Weights of a small contrastive audio-text model.
Model: 9.76M parameters, log mel input, encoder arch vit, encoder num experts 4, encoder patch size [16, 8], encoder layers 12, text encoder norm layernorm, text encoder activation silu.
Rows from block 4 of the audio encoder, named by matrix and row number. Rows with one number belong to one neuron. Each number is 500 + 25 x the weight over its row's rms, rounded and kept within 0 to 999. All counts start at 0. Numbers have three digits each. After the name is the row's rms in percent of the matrix's.
# fc1: MLP up (encoder.blocks.4.mlp.fc1.weight, 384x192), inputs 96-191
# fc2: MLP down (encoder.blocks.4.mlp.fc2.weight, 192x384, transposed), outputs 96-191
fc1.50 102:484475499546485547541505459453522537497474527525509484491510511470515502461504453459507482484470496462524481492492501504520466479527491528483500488479505511480530473540521476441492542507509456525482504498526500529506474486543543539527486549502467476502445510474499492488502515510494500505
fc2.50 104:561485520500484515527512485514531499492510498536513507520535497498487550551515465533495522502499511531508502461489531463486472496473484478433486468470504459535515485456488495454536515469513514501505498473499555476492494492530510516505538511533469501469496474508487503509535492474497529524
fc1.51 103:483469497481460498479512538516513555494485536459503479479485463547483481516476552505528512460489480547530531495464491528471495502547530525463533496509507508529515520484492534518479514489464474518519513536466466488499476484471494454468533510507484486509550521489486533486498507536487509555
fc2.51 099:509503512504522486515499499489457527532492481468463492507549503519518496492516486479473527514480507490467474481535459487524493468518486455528491513504498486502568503538501459507488495478504479508531503474522525459429517477476457467503494535495510491491543517492523479483529497468504488526
fc1.52 102:454528501508541499484477485512532486522499463528556527548511489508457487519539510477466464511536511517491520503521471486584518491472501480508486475502500511479481470492492499504502521485521471518530460488512512533500504485477506501514484493494509534489490508482516524500507490497532487489
fc2.52 106:518496526487516524518535563570496535480505502538504497478483535523495492486469499475509463488497519476500530519511504516485486515503460520532532489499473488522521486491488437480489501511432499512468483513504496512501489529466493508460478490519524510496503511492493473443521464485492485512
fc1.53 101:503501524509523490482464532470499496500467534519514479485488513460537523489502488517558497507493519495491474523483465459530526486493486506521519494511525495490525523483491442504500488498513446526464532549506520542494487522509533481474503496494486473517499439459517526510544483501461512553
fc2.53 085:508522497477508493493548498505459497473486483520494504489502532474517543468504430502501481523521579534501542537525488530519534478535550510488511482520479505482518485509516527511532517458487490511462531518503515510493491510456465463495459507492485469525503528461481522524514493459502517520
fc1.54 093:495471479541504498466544458519518491509515514529506485460511487486520481461477473514500479456478512473477525502511482537517535546483491529529518501531494474497477471493477531505489507498513557515444514513517522534530484522486500502511532533507470491477497477510512520509453501467505469473
fc2.54 094:508516522503494506434493500463505467466548505472504496531509483471472490488526495523516510506556482507546492516506514546455491514482448485528482521520507505533509468524502490528505517534470477480516492493454470489526506503481515480471491496515527477507509490514456523475491543495476557492
fc1.55 102:467521527492512500506516493456533485513535503488481517490466519523513463565480481484453508470519492531508511471487474499507496505532475497452516494471528457448535537516548504467533531502515516455491515521520490533496555539509485512509492502527448485512454521516465480515481518513470464459
fc2.55 107:480517477490471517500493514535523507466465488491510534504529564496519522471503486483485494504524439485500475509481555528507477497501481463502500517477476491486491485489497485481463521491472511510540494447538512504484462522491520540493505507495482464502492451523516535510493493530526524493
fc1.56 104:467509498507537533488518476461489483499492528521540513489503475516530495477499457542472470497517495489448477494496442473519490494524501498515479503499538460496489527543525506499501506468533484470477505455513519508522493547483506495471530538474513492490536512513511486538546533533483473518
fc2.56 120:495500496527509480479539539501546533524503540509485482501528531506481482485478504485435472509511516512527534517513499501476508502433501522497491497500498569492513499492528488510495486521495521507473519512477489484501496461504508490505501526520512469468504496524510508500464500502516509512
fc1.57 099:460532480512487481520465480499538508516478497545509447544471523557521516541517519457524482532469514515490494540479489530521513548490461471474473494486510524476453478506522504517465521468512517536446463485496470500533508459455522494539534484523550514503512492511484521466500473504471503474
fc2.57 094:463482492476521529496474509495537523493514486472527498494491527497472538509506515528505509466576466445486482487479466468500501493455479526501505507504502452545544498470502495501534507449528477487464519484489475485482506521523490470469525432492484476474492513489520489463488500515498488494
fc1.58 100:499489536478510537484455503496492495467480542506479503479476490486554514477456523494516473502515477482499457508492497530480536485500523529459482494496522457442502534525505482468546515508457496483471508504476513563539525513473452552500494502515488527481523510504433509515478487481475529508
fc2.58 092:493499493483488496500515504500520486506506513482503500494522497543505483508464500494525456478512505489513542467489525487461505504479500500460495527474459510527505526507486494544489503503544478513504526555482517516491509523467454461491467482491509507501498525489510540473536516499505547528
fc1.59 096:494513441526537503504535514513488515490485508515467518488455500496544512525436522503476522469535493516475514497495470470494519513533520515501483557510551489475465538505501461545510507471502544455490480503493481487519478434526457484523479511524474474525501499529503522536467487484485490516
fc2.59 094:521515516533492506473541498492521489499462521516501492525497508474454488496514453521513539508512491494506503517474467553460518510474413503524523484520512504528519501421511514480454501523512524500486453492501527483497484514483505545484531494492543460452515518505544489482486496500513441530
fc1.60 105:512497469439557488474494491486520490483471506506505515524538492480531491500496482494493482501520547485553483522529502484512485524488499463552495539494525510452481495529533524508459535498473495444545490489513500475436518494511450489571525492476520499518481501464497454474531512486492503464
fc2.60 090:522446480435491524503503492499497524488549499498459456504547509504500528522483514542514511497453496455500515510505496482474516500476510511482438455500531493518509485452523473506468488506543508504496499516525525489549518466488494485509543508476526489433509482519522458547518514503491489516
fc1.61 099:461487461437517489502526523471496528489484474525503456558485463513481507498466520461537512472486491588489519480479511523449536495518509456476465475502520500475530555526509529537546489464501536488522496516538484483509508532481491501476527466508503502458485497525505522509526484513479469512
fc2.61 105:504474484519512541488484504522509519529500501524468458470488467499457509541497485493480478523515517503488540435500452512480522477511505493500515530476503512501495489471463535502496472489467502500523523504469515528466540527492553510488451465518499516510489478488475523527463451538507473472
fc1.62 094:520495484493527525530511510563485520501483493496531449509507475486540499507491501496490517469484458540535541544511449517455524428510531512476467499490510467486511490543488489506516505501505540519506505514481490475466460488507481544480486524436514529482511509471474511527504497477520538478
fc2.62 083:490503501544534504530503503474509553502529505542529507491503485523526431494504524475521507523453523503508565462494465456497487528507507487476430497470498497493557509470472521538512484470493510502522509456527500513524487491459540432534506528498529501487492458493532498455476480508498503492
fc1.63 103:431544480519482512485527487511506538522507510469527442469512503502504507485497516515489521524486519502520504498507454481497466510549478469483508478527517543525475517509469464504513520505477531461535474500498530502468535451521488439511503488495523453455487548537464515483505480509486475572
fc2.63 124:516544509550486463511512526538539522538504500520536503467504511462490521536527522536517510496484475486527488520532501555474544472488509481469475420480532507549461507497488511535505504510531500525511508494520501475456480520471538520503521503522502496450485508496506525529453502518483499476
fc1.64 094:473538485505480478511499469481504490500501514487498494503431514475494516520542482548472513485500503486469480478471498550484538475514515497531455559502499515484472500529508488472517513539531502530520480495525481536458514513484492533518514516505495515504470485505479499528476450536536534501
fc2.64 103:463493508486462458496495486476495487493485456493512530534492568498489500523517489464503523505464498489509467556499516510479455466528536517488514543481487520528488506535461510507516505486507550540500482509542556472496493511504533518498495475453491501505530514520555545458513516474509496489
fc1.65 108:468507520495484488519515489467477508503537555493447513468463505497515495515513479534485504534511503457506494505497530481484483484497455460496540476540491449504479488512475465500541503535506500501490528530494501478536532492522448470462499544491500507524513497469485511490520555532499497517
fc2.65 079:459497483473549461502506485484519494516477515498508514535453488543499498461451502514492539525507460458525468490517509550528484505486553494485468496546488525487511546499506542476495513520539469517489556492481529495540533522503470506484515502547532507476489486500487554506485494482470491458
fc1.66 092:484494516552494497502468517480514516491485510528469520518468500508505500447456523523474502534471468535490477475486517539507483496522529524497508468501533492519492511471497459500484525510497486532482497495497520580496484510487487539463492498504449478488527486437512502494517540518514502511
fc2.66 102:491517512459500450487479497506512452519465495527510483460506539489457481490472476485521480528458464512494513490482522545552538518485462501470493457502439509503536472515518519497507513523481507507536512479507500481514470485508485530520488493486522464505517477517470505548486474464516476502
fc1.67 104:535514504510522494474457456496515479495502497473460461495498520484475517506515517500504492518477489525485476432502510507508468492550523488468496486507541541531485507505500493532504517470509488518533539421523512469504558480456479514514494441511529509496493529461483529525526487488543522503
fc2.67 129:510481480517483516485448500493461494479506543445491513471512492460464475473492527540507462491501525513502516485486506485507497480516508460508496504524543504506489488475490471466489517497511506480487449504526507545488460540503551481525499480506510487483501517437519509503539490511546498502
fc1.68 101:499559509456513474502524495469518525539480529486478515482499538467455505533482531518455509471506514440520474514506500498528551466509500482494499541474525431436532509522461491537521485504514507483482484499521503509456529526487454484479521503485551518496525493512522485505553483513502524486
fc2.68 088:497518460491480488523520502469512462527485518508498456548505512433441504443567508485478523526523519499523474466490499508518498507489530518496503471505492493498522458498516485513503486476522516524471461487489464472500465520547488543506528501510507533486481529502491535557517502522499482499
fc1.69 099:485532513500471465474494526484501514500472525555502507512521493459531560507505508541495472476480471512504498493484490485511432466528490512523543513501492515483457524479498492506490466492512519490516467486548503521491503500509496500524430529491444511501526501493550485483505492493466508505
fc2.69 096:524472478509520498525441482544506443494472461465486522557538471510485533489467467527489485489493525501519490535468515477494505540520506478480481487545554491468502496454514532535490525489509484499489501493502516497478530496533478472527466539471524500510487496517483442503440509484523477477
fc1.70 104:531493517484527509496478531469479518475515484497475480499503463575525507507513526536498461455512513514477511460523556462549556495517490479464505464504509520502476541528468469514518467486517488445468523476517499486502488492509526523528500501482502552525452479470512496497488505498480553479
fc2.70 111:450532476530498476486498498496490479518556506506527508485464513504507481475483456558468529505495453516528492515474507507479470531454500528486468515481507488471497514513512512466488532475539550506508503483513504524501528492510486500561482468480527527535493510505460510476536452502488480579
fc1.71 101:542499520503455456469514510509485506492474465519581469487493506504485500469489505485479468487476518513519501512474475511516548528521479434468497484497477497541501514492517448554532538505511527546518501507506472506506504556494473513496486524492523523475474480483458484497510502483514482498
fc2.71 112:495513522505499496478469523504507480511523512479517524512527502468489480488486473494528482478467500465521529542509497463529497515545490499463469500520470496518490491503490520545481519487514562478524482461522495492528522513490489525487531509494519499535513485508479453557513483485553533478
fc1.72 095:505503473516466486444467483517533484476490522527465473512474520420456508501515535486534480539486477473505534499463492440543478517509496519473496493487500518538474525519488498546507494503509515488556477545494473498499501527504454534516467490509511501512493489497495474498560489449486515552
fc2.72 103:517497499484531510503482519521471513496480484482517497482512491514506511525480478473528463481492475518521515522519491478540517515519482483528497514511488495478469461475524441537499472488519437510515493522574561514498522502449505504491507503492474515515484481430520463524467487459485506486
fc1.73 099:456549461489475475494495509505488458482523499478491445458508517527492486494471494512500537508544487504482501507460466492516529530511519526527543484516499462467495486562531500513490485524512459510539519533481470475493515472505505496509535524490517487507485517509499543494547460471530493453
fc2.73 077:505507526465500487512513539498451494480536527494550536534442524491529536485514483499511480496465463486501516496512492478477488486524527491497471536534540485512505476471499492516539451496451512512474491539506485526503519469492503544523512488498540509483535515512488481520481505524484467470
fc1.74 105:466499502501510480494502508510496525541519482502499521455440510501485535550515509481453494493471529518425538439513527505502482514469505463565498474480517483500521487486510459490498525510556493496496500495490494468528491466539480489468558477501513469491496496525439561492497510468489444471
fc2.74 098:496505488510497488537515502483492476493505511472509530447515557548471506473522514515495545513518514478466498564519548523465532562530524478501500474490494550510509561481497567518496532483524508479491487561467515489488506563455467504466501514481496485519502462477451514464496488531515464435
fc1.75 098:494503515457493453470499483517520493513536532512476475555484507486464491520507555493498467481462505526524521491470545489488532497489453485530465482474537527484515495532497509524509490473505462515509555501506541538461510484472472491484528507533546498517485538482472472522490464504514497492
fc2.75 089:496500470479478478485526443505474512501510477451480481478521515524502496491468467486484490496509464528502496552485491514523503486529509456486498528550499475465475501465498501488493483496502559499481441558547493475533521491507482505490507515487473533493522519496523516487491507499552504498
fc1.76 098:531522492494511526475493515498523515493494523489481494522515500462507492527533474506578531511468476516486490492533444491485466511465506511486508506477509494514475530546465510513503474503505511546495531488485454511505488493502494471506473482493455506497488498502497533533494511456516497513
fc2.76 088:522445504484523525517512504482499458477531459480521493518507486541493498506486497534503527498488566504479521493529469467445490503502575481507467483471498459477478525493524512506508486491512450542505510550470472488479514513492530490516522505542507450492461477481509525513550504486476520508
fc1.77 106:533520499481494505455501487519492525523474514468497509520472532476500451510454513509476511535514501531528481525483504498506475480510516477537522463478515487478473523489524463523481475527436446501485467485520527519530516525494478526485555501546517454462489495489506477475516496425522507478
fc2.77 107:512498488506531541535473450464501538476487467491486480530481495505505434500535531508497461517465548484532479488524518524505514492539499533525498484470503490494538471457496542446470534483473486487489511511498495530480524502499494508472518507539523498519473545443474479558498477477527481486
fc1.78 095:480515521475535542494462521493520500495509528500536528477487452473527490517513499528489439512529504490498515515502519453473495503515555502526514503541477505454501499526465494485453601494493492507515517482507486497522492516525506486502514496504514487497529514513511492467490467544502515481
fc2.78 097:477523510518481479526508490489523457489471472528444490508442494520507479505497477509483548483492505521548459512473475474537485524511521500491528440471500491493507475500453515511514487517491451532491527503492500476493498500522475445538509524455510492521490465510529528458502498513477498493
fc1.79 095:487539489492517460499481520460494497487523483501509493546515479480550502502448492487502512484518463487523532521484489506462499519468522513457506470525498478499461494489553526495557541519524518516542509493482504542496483486524467528493484496502525486481512509470520553483566492553517500494
fc2.79 095:527508507524474474529518502456477484519481504479523519536421499452477465479490492463504522515505502551537506534512498529537531487506540523514501502528507500493499535484505504485501496512536494524518498481467495499478460518490467495500452500509564517519496534471529480453527514503498496498
fc1.80 094:471510448497514469460478525513487510495478529503498491507506506488455551476470476495512487520491512535547502496478475520516461496476486467492474491555513509511506565554445524493513504485459539523498495502485462440478503542544511468500507520568514490502527527524452482494513455505567492486
fc2.80 091:483449547482513516549503467509486494494502469511496489499487476516518431532495477521523506470504485499500473511568501491538435540483535459491479500484501495466491537488500475535521508521528482491504521530506474493558549561512535491497522523483515426514521505516487501496538489477474509506
fc1.81 093:473462538471490513495500529500493505463444509465541488499521495511480530512496509497491480483523521518534493532458447478531456481520515529497509512542506522493517511562506490453498520519555519524487500489498469505491549474503434475519476491505487491514497495467479501528525525500501492512
fc2.81 096:544490525439516481472483512523512535527467540526510517518495538498474488518474472468473492449503482450504506485439510516551509517497502522510464488501472541481488504438544521491501520517509521494521484512507521489522474487468483504497485496513487513463537479551504495475494500481469534498
fc1.82 098:517486476480472465514476489509503477559481534478511462494526480506526496505477518513532506501515463488494460479497555511488494490568547500517478486499462495515516496569486531548512539498498457492547495458497468524482474501460487506471477490484539492494503536491444499511508481544508501490
fc2.82 093:513483486510513445472491528504448486499492494496487489462548517479517521463501512521523491463487536493503511484531522494470483466529469472460470458472553538496544503524516508497494514487525492489519515497495471526515519546490467481512544475485505476524488528490478505498490540486541500479
fc1.83 094:504540494514501513492467513493537511472517518482449548515498445539471504533471501500480505500465505485503477475496495479463484509509525513478489499495452458481535451508485470496519504490483516477516527475513508486504532560539459469539456458478499471498512508498525487533469494470506476506
fc2.83 085:527491488502468494495500486504485466520496457444484537491528494478513531512493462467485464463559498493523459520483470514526527502518487491514536492496487472494441544482525480487473465469454464461478524531480488519506521473470467495497526469485513508497532475557521524541522505541545497488
fc1.84 100:522495511517483517483505499515529512507554508482511502507503521515536537515485502472522531460493492519500497541506506494525507488509490506465528501492526443506508533504508513485541492517504526499486494471502477482526512532518493476457494511525493467533523514488449481475445521477483539484
fc2.84 094:459498490511475485532513512466487498531512516492508506490452535536522498493489541456459504535517453525493523461490502475503519552572513431507519493535519497476521511551472496492533511484527514526489520493523487441504510489485500505483502533517485521546557480494486456479513500494524495490
fc1.85 093:538462466553529464511489452477524523498538508501519457507457505531510488525499492516517527463515488547531504455486518545477504501483531515470534490460543476505511500486486465496515500502427458511487565508510475485469475527545519496464498511491479521507443503464529511506504490494483512523
fc2.85 072:489469499482511502457443493496489517515492495534489491483529531519472513472459532475534530508483474509480517493521501514501523462506477522490472494452507451488483515498551494519516510530536548492504469477507497518448487491469495484551540541481493497487541509477499486507510485479519497532
fc1.86 097:512456500514514481545455503469560506519495507480503488518526523496523487489466486521513486520533501559481489496514540521522475503516518469491455500504500502482473522522516504498444524467486508471516503481509484479489490494527486526521525487563454532472508521538474503490562481491516480514
fc2.86 107:515503531524504493434546468508502500514530465515502537451510515488513536501463532501494521495510496495515471479484470466476470519433514544488501501542509515483498495480537524475509471505518487537510523488522473515533465457487502498537504515531512478528509506526492522474507483439467479552
fc1.87 100:535498526507526495506530461532496479510533478530484533514497530494507490486534478521543504436472488532542475486514518511508488515459520503491461458473500487482524460475486537523514481523479486506496546517493518465509519463498505506518488559513497515499489479456463479533516482553492545526
fc2.87 104:491497489487512525479498469448507479451491530486509529490466478512478482457462492465535513509488505556535506525532468495504454515520469529500479541498505504480518534455530499499487480510498552537511482463492528515474542471522494489499504519522492472507517525521534516453489528464531506476
fc1.88 094:493505473527511470473518464445526491526512523568469469487564510466475459498542505499503499500477519503525476475495543502495496510514467512514466508485509494493538501459542526495474556506501472479535487558510482530514519518503489480505507521528543481486516501523494490470490517502491449527
fc2.88 100:523511502481527557473437540505494523512517497513439519484508521494509519527500464495462467505470445535483460526486476507530450512456471494517522494525460479482484551527520528486515501544530503494516468529529480477520483502495462483499461504526448501501452503504482483494530483513518478478
fc1.89 106:545497468496555529492483537520483488476518476541488505494503484538483482519460482524498488509473530531491472505496529459509485500524528520499506510453498525449485513498491469517514487495470478521549469476479476493481503519486464493448547486462573515484490488496508532505455477510468467531
fc2.89 115:474530485491481469486526482509501474506496461455498496523503456493563478509510504481540475505494496478501447494488540497440504450503492505559500512521501509481488545506500503512500490546507487514456503475535537530493528519506510540524496540514510517528522475524500489488483511508458487462
fc1.90 095:518460444470497471509473506498492503503494523489500537526481508449486540513510503486485493469490521536546483525501539459464476505502498464497479482509529502525506537531457514514498522496463579465507497505504520558513509508492475503487495504502509523536519494514479482476492490463505494483
fc2.90 095:460510477457484527524468520473465530483446513504524539479488506486517547522509502483549513540480494529497449478504560478507511522534516500485523497467478485475494534489494476457475520474516494481504517514480489449517507519507490481489511478486523514505542522444459483510513521501520485517
fc1.91 100:476537506529529512555530483537508542507476486520518499495497482512483527502512481511486469520524529516485526539521502487533490510528490498499511514488516497497483532502483469539559510468450500460491496480451488520514497456491481507522491488524523511460531489489503468514465508504483507464
fc2.91 094:500472545482486561493493474494454497523543488492489509503504470456493506484504488470516548531535507468504492509459480505491533512552518468541497514513516485464523463514511494479485460511499458496519475509542492502510502516438491500483475504485473468491488514519478470494534511484541463504
fc1.92 096:491492469470535494493516475511445497492503480492475531497507476474489486516467514524498510504502504539494493565486525496557464499475469509492498514521489483460459547492498477455502505474460471499510502501525520529478522490503520507490484503521466451503532510480490524497467538471525492479
fc2.92 084:509482535470498510521536537490509441518538523518456503507511473470502498510489469537494487502516533486533498512466474472512490450502516484524496505542529529516525522510430520489484494500507501539503531489501477478471525488489506505479501465504479525476499474529466523529515494522513490517
fc1.93 106:490500457517524477506497507507486497518496493498477511511486499528469488519502506514521477458519471457527470493492500524468505524483503468495518490524507473490491498519498475514502461498503502475496531509456479578523486514462539515525541506537540476517465451494469513490494538535498468468
fc2.93 128:523505534533495521501521518519487494490510445453474532504558453472486498514535528504509496512512469496522427487501465510494486489463525527468533489505458507477503494531501546472540522506523497518458474502525522489535494527517539464491533481446508487511485515505507496522450516549442482498
fc1.94 102:487471493531508501546475504536496492438513545521492499534508501461498489510441530489510479484518481505527483486492474502528507457520442475467516538489472488487479511512518511520497520472471473517513495547502506501485473479441477469484483490488429489501493496466460544503477450501488508485
fc2.94 083:498506506509513496485491495477527486507494496477497496420501563559496500504496490515479521539523488516486503502519493473474511440548539487502525522504511482509524486503510532497502535503529483456501522534533504456482501487452488550496492499506504533454537455469509470453531484499519533474
fc1.95 107:515539543482483531497509499510488533470509493537541472465504506453469510449519529504498474551497570493537485518504511539563497487492491482459512469434454517482516561510524481502490496487522463516506459501506516493474487494535500499514501483518486486495527512485479502506486499515510528488
fc2.95 098:496498489516538511483480487538505476489530502470481552495513507482543490551457472513511494509443483502494480513503471532512523469468521521501453492501469475514503483517497486519499537496466494508535470496531503525458508487511525536489493485517521475472521480527514471466523450502489527531
fc1.96 097:519513506508507436499447470512498502531519464503496511540547489458505511529514541517493460517507507486467492526461433490550526503508537527489518518480510468470508485502494505525473513468519495484496505488500505512498507504509454486488523502552515468493487462452541485482543469522507511497
fc2.96 070:485508453478479519509508493505498493495502517495480496499430480526488517522520498481480455480564510517488534492485551496529483450474503483504505529510519498482455483494521462451492472497490444477418491547531499468491505459535470502502535448530525517554525540503490501537526519471490502543
fc1.97 098:503549509471457510494520537509510499501488516505512501530518465470501463534483563486511524530551515494467481511500486502501513497525482513503524493527509487490506461495498500461506477498492540486533497479502473477492487497488505485493476525509519495501539508499505503499467450472506491480
fc2.97 095:496516546480516450525465540498533515513503501507468460484492473510514443466501492561509522550473491503520515474509509557503479541500548498501466505513508470504508512486494532510498514541486505472498501484487516487501540512502539464481466487444522494478452475505502494478531515534477483461
fc1.98 099:489490509474500525484488498533500508501484481544529489479501495491509532470492467532491541492481506510500461498552500478455496486477541506463475503472499482529476510488472480498445542517484482478508530474507444476453486508490434495565529458482514521476479503519462512515494507483510523491
fc2.98 091:518494527486531471450507512520488527504471503463485498531462493486501481546505512487531445524478512489513544550487492500520513472471480456495512487520499528487493519563518487500489490513509504437471487502438510492517493512479477493484518480493469503510542479547521509499508491501510473549
fc1.99 105:531480473536507467472535481490493514462526465509501514487463478497452501532501511501515513504479497500508484529515472524506523484476457486530497527505480512465508483451528513525492524489529551480506533491584463507517543505500487486489476534477519482507549503491477538514508477493531480460
fc2.99 100:489497488519534489517500511478529468497508522481515483524519511531477520428565508544498484484498489491483521542518489549406457516497516486533480493468493461535506488508497505530469490534507506514509511500446566472490506489504543493507512512487511505530499514499513526490465493529495476535
fc1.100 102:515470500486519506512507469500522438527535555559495468439487477501491458525463519470514477488499472500498502493511485488530495521477500536518534475515498492500470493545491467479493482516508506547475488531509513521477468490531542467525514499532519495537489481502521507508473470491547495504
fc2.100 094:490500504516511514473484495461477504523497505500554529508557474465569479516504504531462485494520472490517487517479525482468540493489523532477491500500475491480517529502506532486487465491531507510499514451485506524510501484497516515488524524516496472476477481546527501502518470459480485538
fc1.101 105:539523495479449497458469483501495492504427533583475510472535522536484494478545530503513492475478457486458497534530524525487464528502533552513506501480480477498492483486480508510455503502555495498491504494521504473494501473526494515481511501508489534530541505520477509520527539491479534527
fc2.101 107:505473476502466473518520473489539540460473494519510515526474525529527479488484503519479524508491552540477489495447498529467484520526520529488475503492512470476486499544522503499513485472486540462474555463478479480472473509515479467527510469514474490541525557491524498523475507480526499517
fc1.102 089:476505467514484523452419491496524481492520518496496464471503476474508530509517498515471468506509515538477494492518513487471472445478464509512506506536518441487519538504458507477467472515485524465501459503522474497500539497517482511509535535504535505531499479518555489490461513470513517524
fc2.102 091:499500527537528513561554504434539526488513520477526509495500500490553480522453495487560530482503514499465495482473510496516453516474507503486497433521490519517494500483551496466470509518527484501552480494504497498521490509467479501514470448489472551522487488465499521456482498481524482462
fc1.103 098:492495494472481501495520509430469493470509513505501436464523450484536513525480449520504524508514465461537512471489502513548512491544467459514515537504486457533478494519553448458533506481464551512499476515493504503540504510533454488503521521504511479489496496523548531512523498538490509489
fc2.103 109:502544518463504498485534545526507495520470496469492479492548488495510507529508516496529475521462498515476496470496473485528478510526490502510490521443503516519520476429526524501476523521492465491505471520460490488473497460482448521480478459504484497549505479482474517513552462474479509464
fc1.104 091:504499477491503509492508493489524466521516519478502498505522482477482454507562490536508491509501539504486493506511502501494545530458527466487507471483529514483514516499514494477517490517482463464524540420496470507466501481506552522470486532484521514535503492466466509443532465469506468496
fc2.104 092:489453475525504516539514512533483502523490525530501482527494471458479464505481460511491493496553511507468479483503493469522526499507495498522510528508487490510580524529508505514514522504497496514473490461475518505496525485523506476492475549516522512459500538506458433466460550484530515516
fc1.105 088:494480493473455504482486464509490509492480502513502512513467515526473493509484470536463488486493486469503472545523501482466505467499498471531511512552552491486522538545515497485513477480512496510447492562546517507515527517490510515490530455518485498497475520520426459541489511500487465501
fc2.105 102:532524465477507547445519528528464481449481510450490494555540508502486534512448507461505517522487488487495531479505478498518498470513533516510496519502487508517461443518551503478525491507532463513532503523465508481498463518487501513503469495494463498502501546509484506484468501499535561517
fc1.106 099:517536502510558510474459500509492526481493490514473522466516510497503479496503492543509524499516529474468502498481465511494521498526546550501490495510510508492451518481487510485436507453492476543500460546539484520526519539469508463567471527498492510507481487536481516524464489533483482498
fc2.106 084:491561532467534479523503515504493471518509535526490496523486465499518459530508480473492461532483508525513513537449483493502488544491534500485535491498492533489536504478504487482496532440516434510473517506489479497471521510549521535465501500469495533537526491488537504497506528469501476483
fc1.107 108:481556467528512485482517505536462511474505490471507526526504458465475490508511431526528489498489511503498523493475558472475495498494513486501486522514489492484479465519502492540472489534486486493536521575523498472489486501534484476473475494538581510526505487448536511488474513484537500525
fc2.107 083:541515521488498469550476513447479501480501508456486497518484502520529428525533500485491514509501519526506464516510480511499473491484486497505495537449470494480471514499534530484496522507528536524500480481516485465490517532513522469517546512477477513505476516508456574528486492506515507445
fc1.108 100:482537532514516485509504467501516475545502494471520517518517498494492468512456512515499474496465509473519458527515488500517524471517481495444467499473463458489477550514529468502481481566507464472519539474518511488477550536490538499484479483502472462513530461479499471473484510540515512489
fc2.108 094:486535444479500514527517526516502541523498512515492480503484511470492501504542514489507549549492449492505538504466462470500523499464518501471543519534484534489516482528506457493498495495452439476480498533522483525479532504500486516468541579497524469524465494499533503513501495526529509498
fc1.109 096:469489497489518462506528483554512503505513529497508479481455539494465473492556483475477488474521477495521524485517503519503518512533501470560522540493453466506490468486538493503538521495523529499478515521538499493489479486512496464554517504518434533547471499486482496474487520455519488506
fc2.109 109:494447526481490513479504516455516459513503487483475510522503524489506466573502521503511498492499503462500500506496515514512500515507497498535487522467513464487498535538515521508516499464492526490519545510507492529467522493422485546514521537490528494444487507515490545527474517442489523457
fc1.110 106:518523474490528467529489509517514520510509454476505492441501544509517536534488509546519521455485510539561507487494508460521469505511547536496457521502498505482508484468507513476517469520455496476497488515507466497499437515526520510559524496473466550508532498483515544491480504524456518465
fc2.110 103:471484490525492509481465543493527446509489558520523549494461515519493489521492500465513499531486488561481469481504530521471495490498501485488561536493501482519498484477501485501493455509516547499502505542504522469499515477494501520511463516528520505519486536473526492529489504523482486471
fc1.111 093:473520485486522479478457524424481493487521503500505506488512500479483464535484498469453472495541463501469489481448516505519503503526463524499499521511526455471483488526496473509489545563543475505505540516524523531507491480465518463493509471530457512487505462510475483512479487508530510485
fc2.111 098:480487516524499538476497528497523580523472547488500537486505521517507498437474510516518520493508468510543468513523531502472499503502533504546484483509502558471542514499509505450494509465473524478503491499488522515515513489488516503493481550505500512491528457512482507468473483488473488495
fc1.112 094:455515471533456480520511489467485478531498520500468508463473502514532509534476498514521501492498523502498487526505510527451503515543534447472502465534485481482495500450507484482508515465459495515548531510525472509481490483541502500474514520514524504555502539535445524532507498501502461500
fc2.112 072:501547473492506497530472495496490464516508493514513527491509501497551495537524500498494508496488494530459509517504492507529522481503533497511518492471473521492451477563523514495501532516486498504476496498512485523523513509503507515516503477445529461500484506487484515513492556505530490536
fc1.113 105:512514485484592500515482502472502543483526473538514529428485465512473486468477486474525500504509499487502482518531486540502487499526456481519471542459507507504480436508532501494507519519486481522469543477497473491456465479479545521510494466515514529519458484493504559516502497486479505533
fc2.113 128:488492517495511548494510511472465535494509517479489499496506491532499488523477494488423578503515490467525487501533552444528532488531473482465461471445541537488517484446468529507523519451492502498484463524523526520484506546503529476509533489510480535523516481509512489520509538527510495480
fc1.114 101:441507469534520516487500526511522513467479511502479528495482514522487505515514509491518498497494492458479461495498496503557523510493503502454526474498510491519502504486465464487478456522530472474514547502500456525502467501501482507493550517517512529508521476460521460498511466515532520529
fc2.114 073:543504509483478506499460498496464493514487465495488491509546532463452521510488436464502467496521498530480499507493510517481519483507512455511458517484505503474471501524537467476494534482499466573486523488467543504493496477532497481495514471513468472492495500520487526513518496507504518508
fc1.115 100:441496484522519548555506503537497485529507486462486480513512523475483522487417539496511505487495478493483483521474495498474513516488490472506525495492535484466500512463495533524469527446500491522506485542460487492492508469491457506532504484489495541495504504497480531537506502519449515508
fc2.115 080:465526495472473488511526498547473479465488519476501476430520493522522504461493503497462532503511475514506451543506524488445505484500521517521452483521520519447480485476484521474513504471507504453479468538498485492552514518513528508498490499490509516485505480518508552522486502474498512508
fc1.116 105:476516461483484493471449520495493496488493512477504480452482527508508457504536523496518518540504465506465513501505485480499506448504468484509522574460520532496489503511534522512495522520488519505463520493501502516470507516503508527487529505524523485477510498473507507500516514475512537434
fc2.116 116:503494557487479509532468491487505484553486518467480518503501544501475525483458472536523494510512524513482507511469507562490544498550446527521491484519519430479538475506467506476468501441473526438510433518564473460458519495487527513503474497481513503510519521472506494532508470524509551510
fc1.117 094:503527474498512532431491506492520519477505495512500504513473488460487487517511525490457526511452467470460480492530507489491478491441525481493519545548521533487512507489493499534514492502524524505516465522530513493511525474491482490512509457528504509507490475455528521485537530513485486500
fc2.117 086:546501476480509506506502491504460531509519509512515472483471462511499517500529486560525499518505550545494501429498482486484519510528531522549467509496475500537541504509494509522455481506438485529473504485517503488494512490508508496496518511463465471543449479511512449485507499476490535464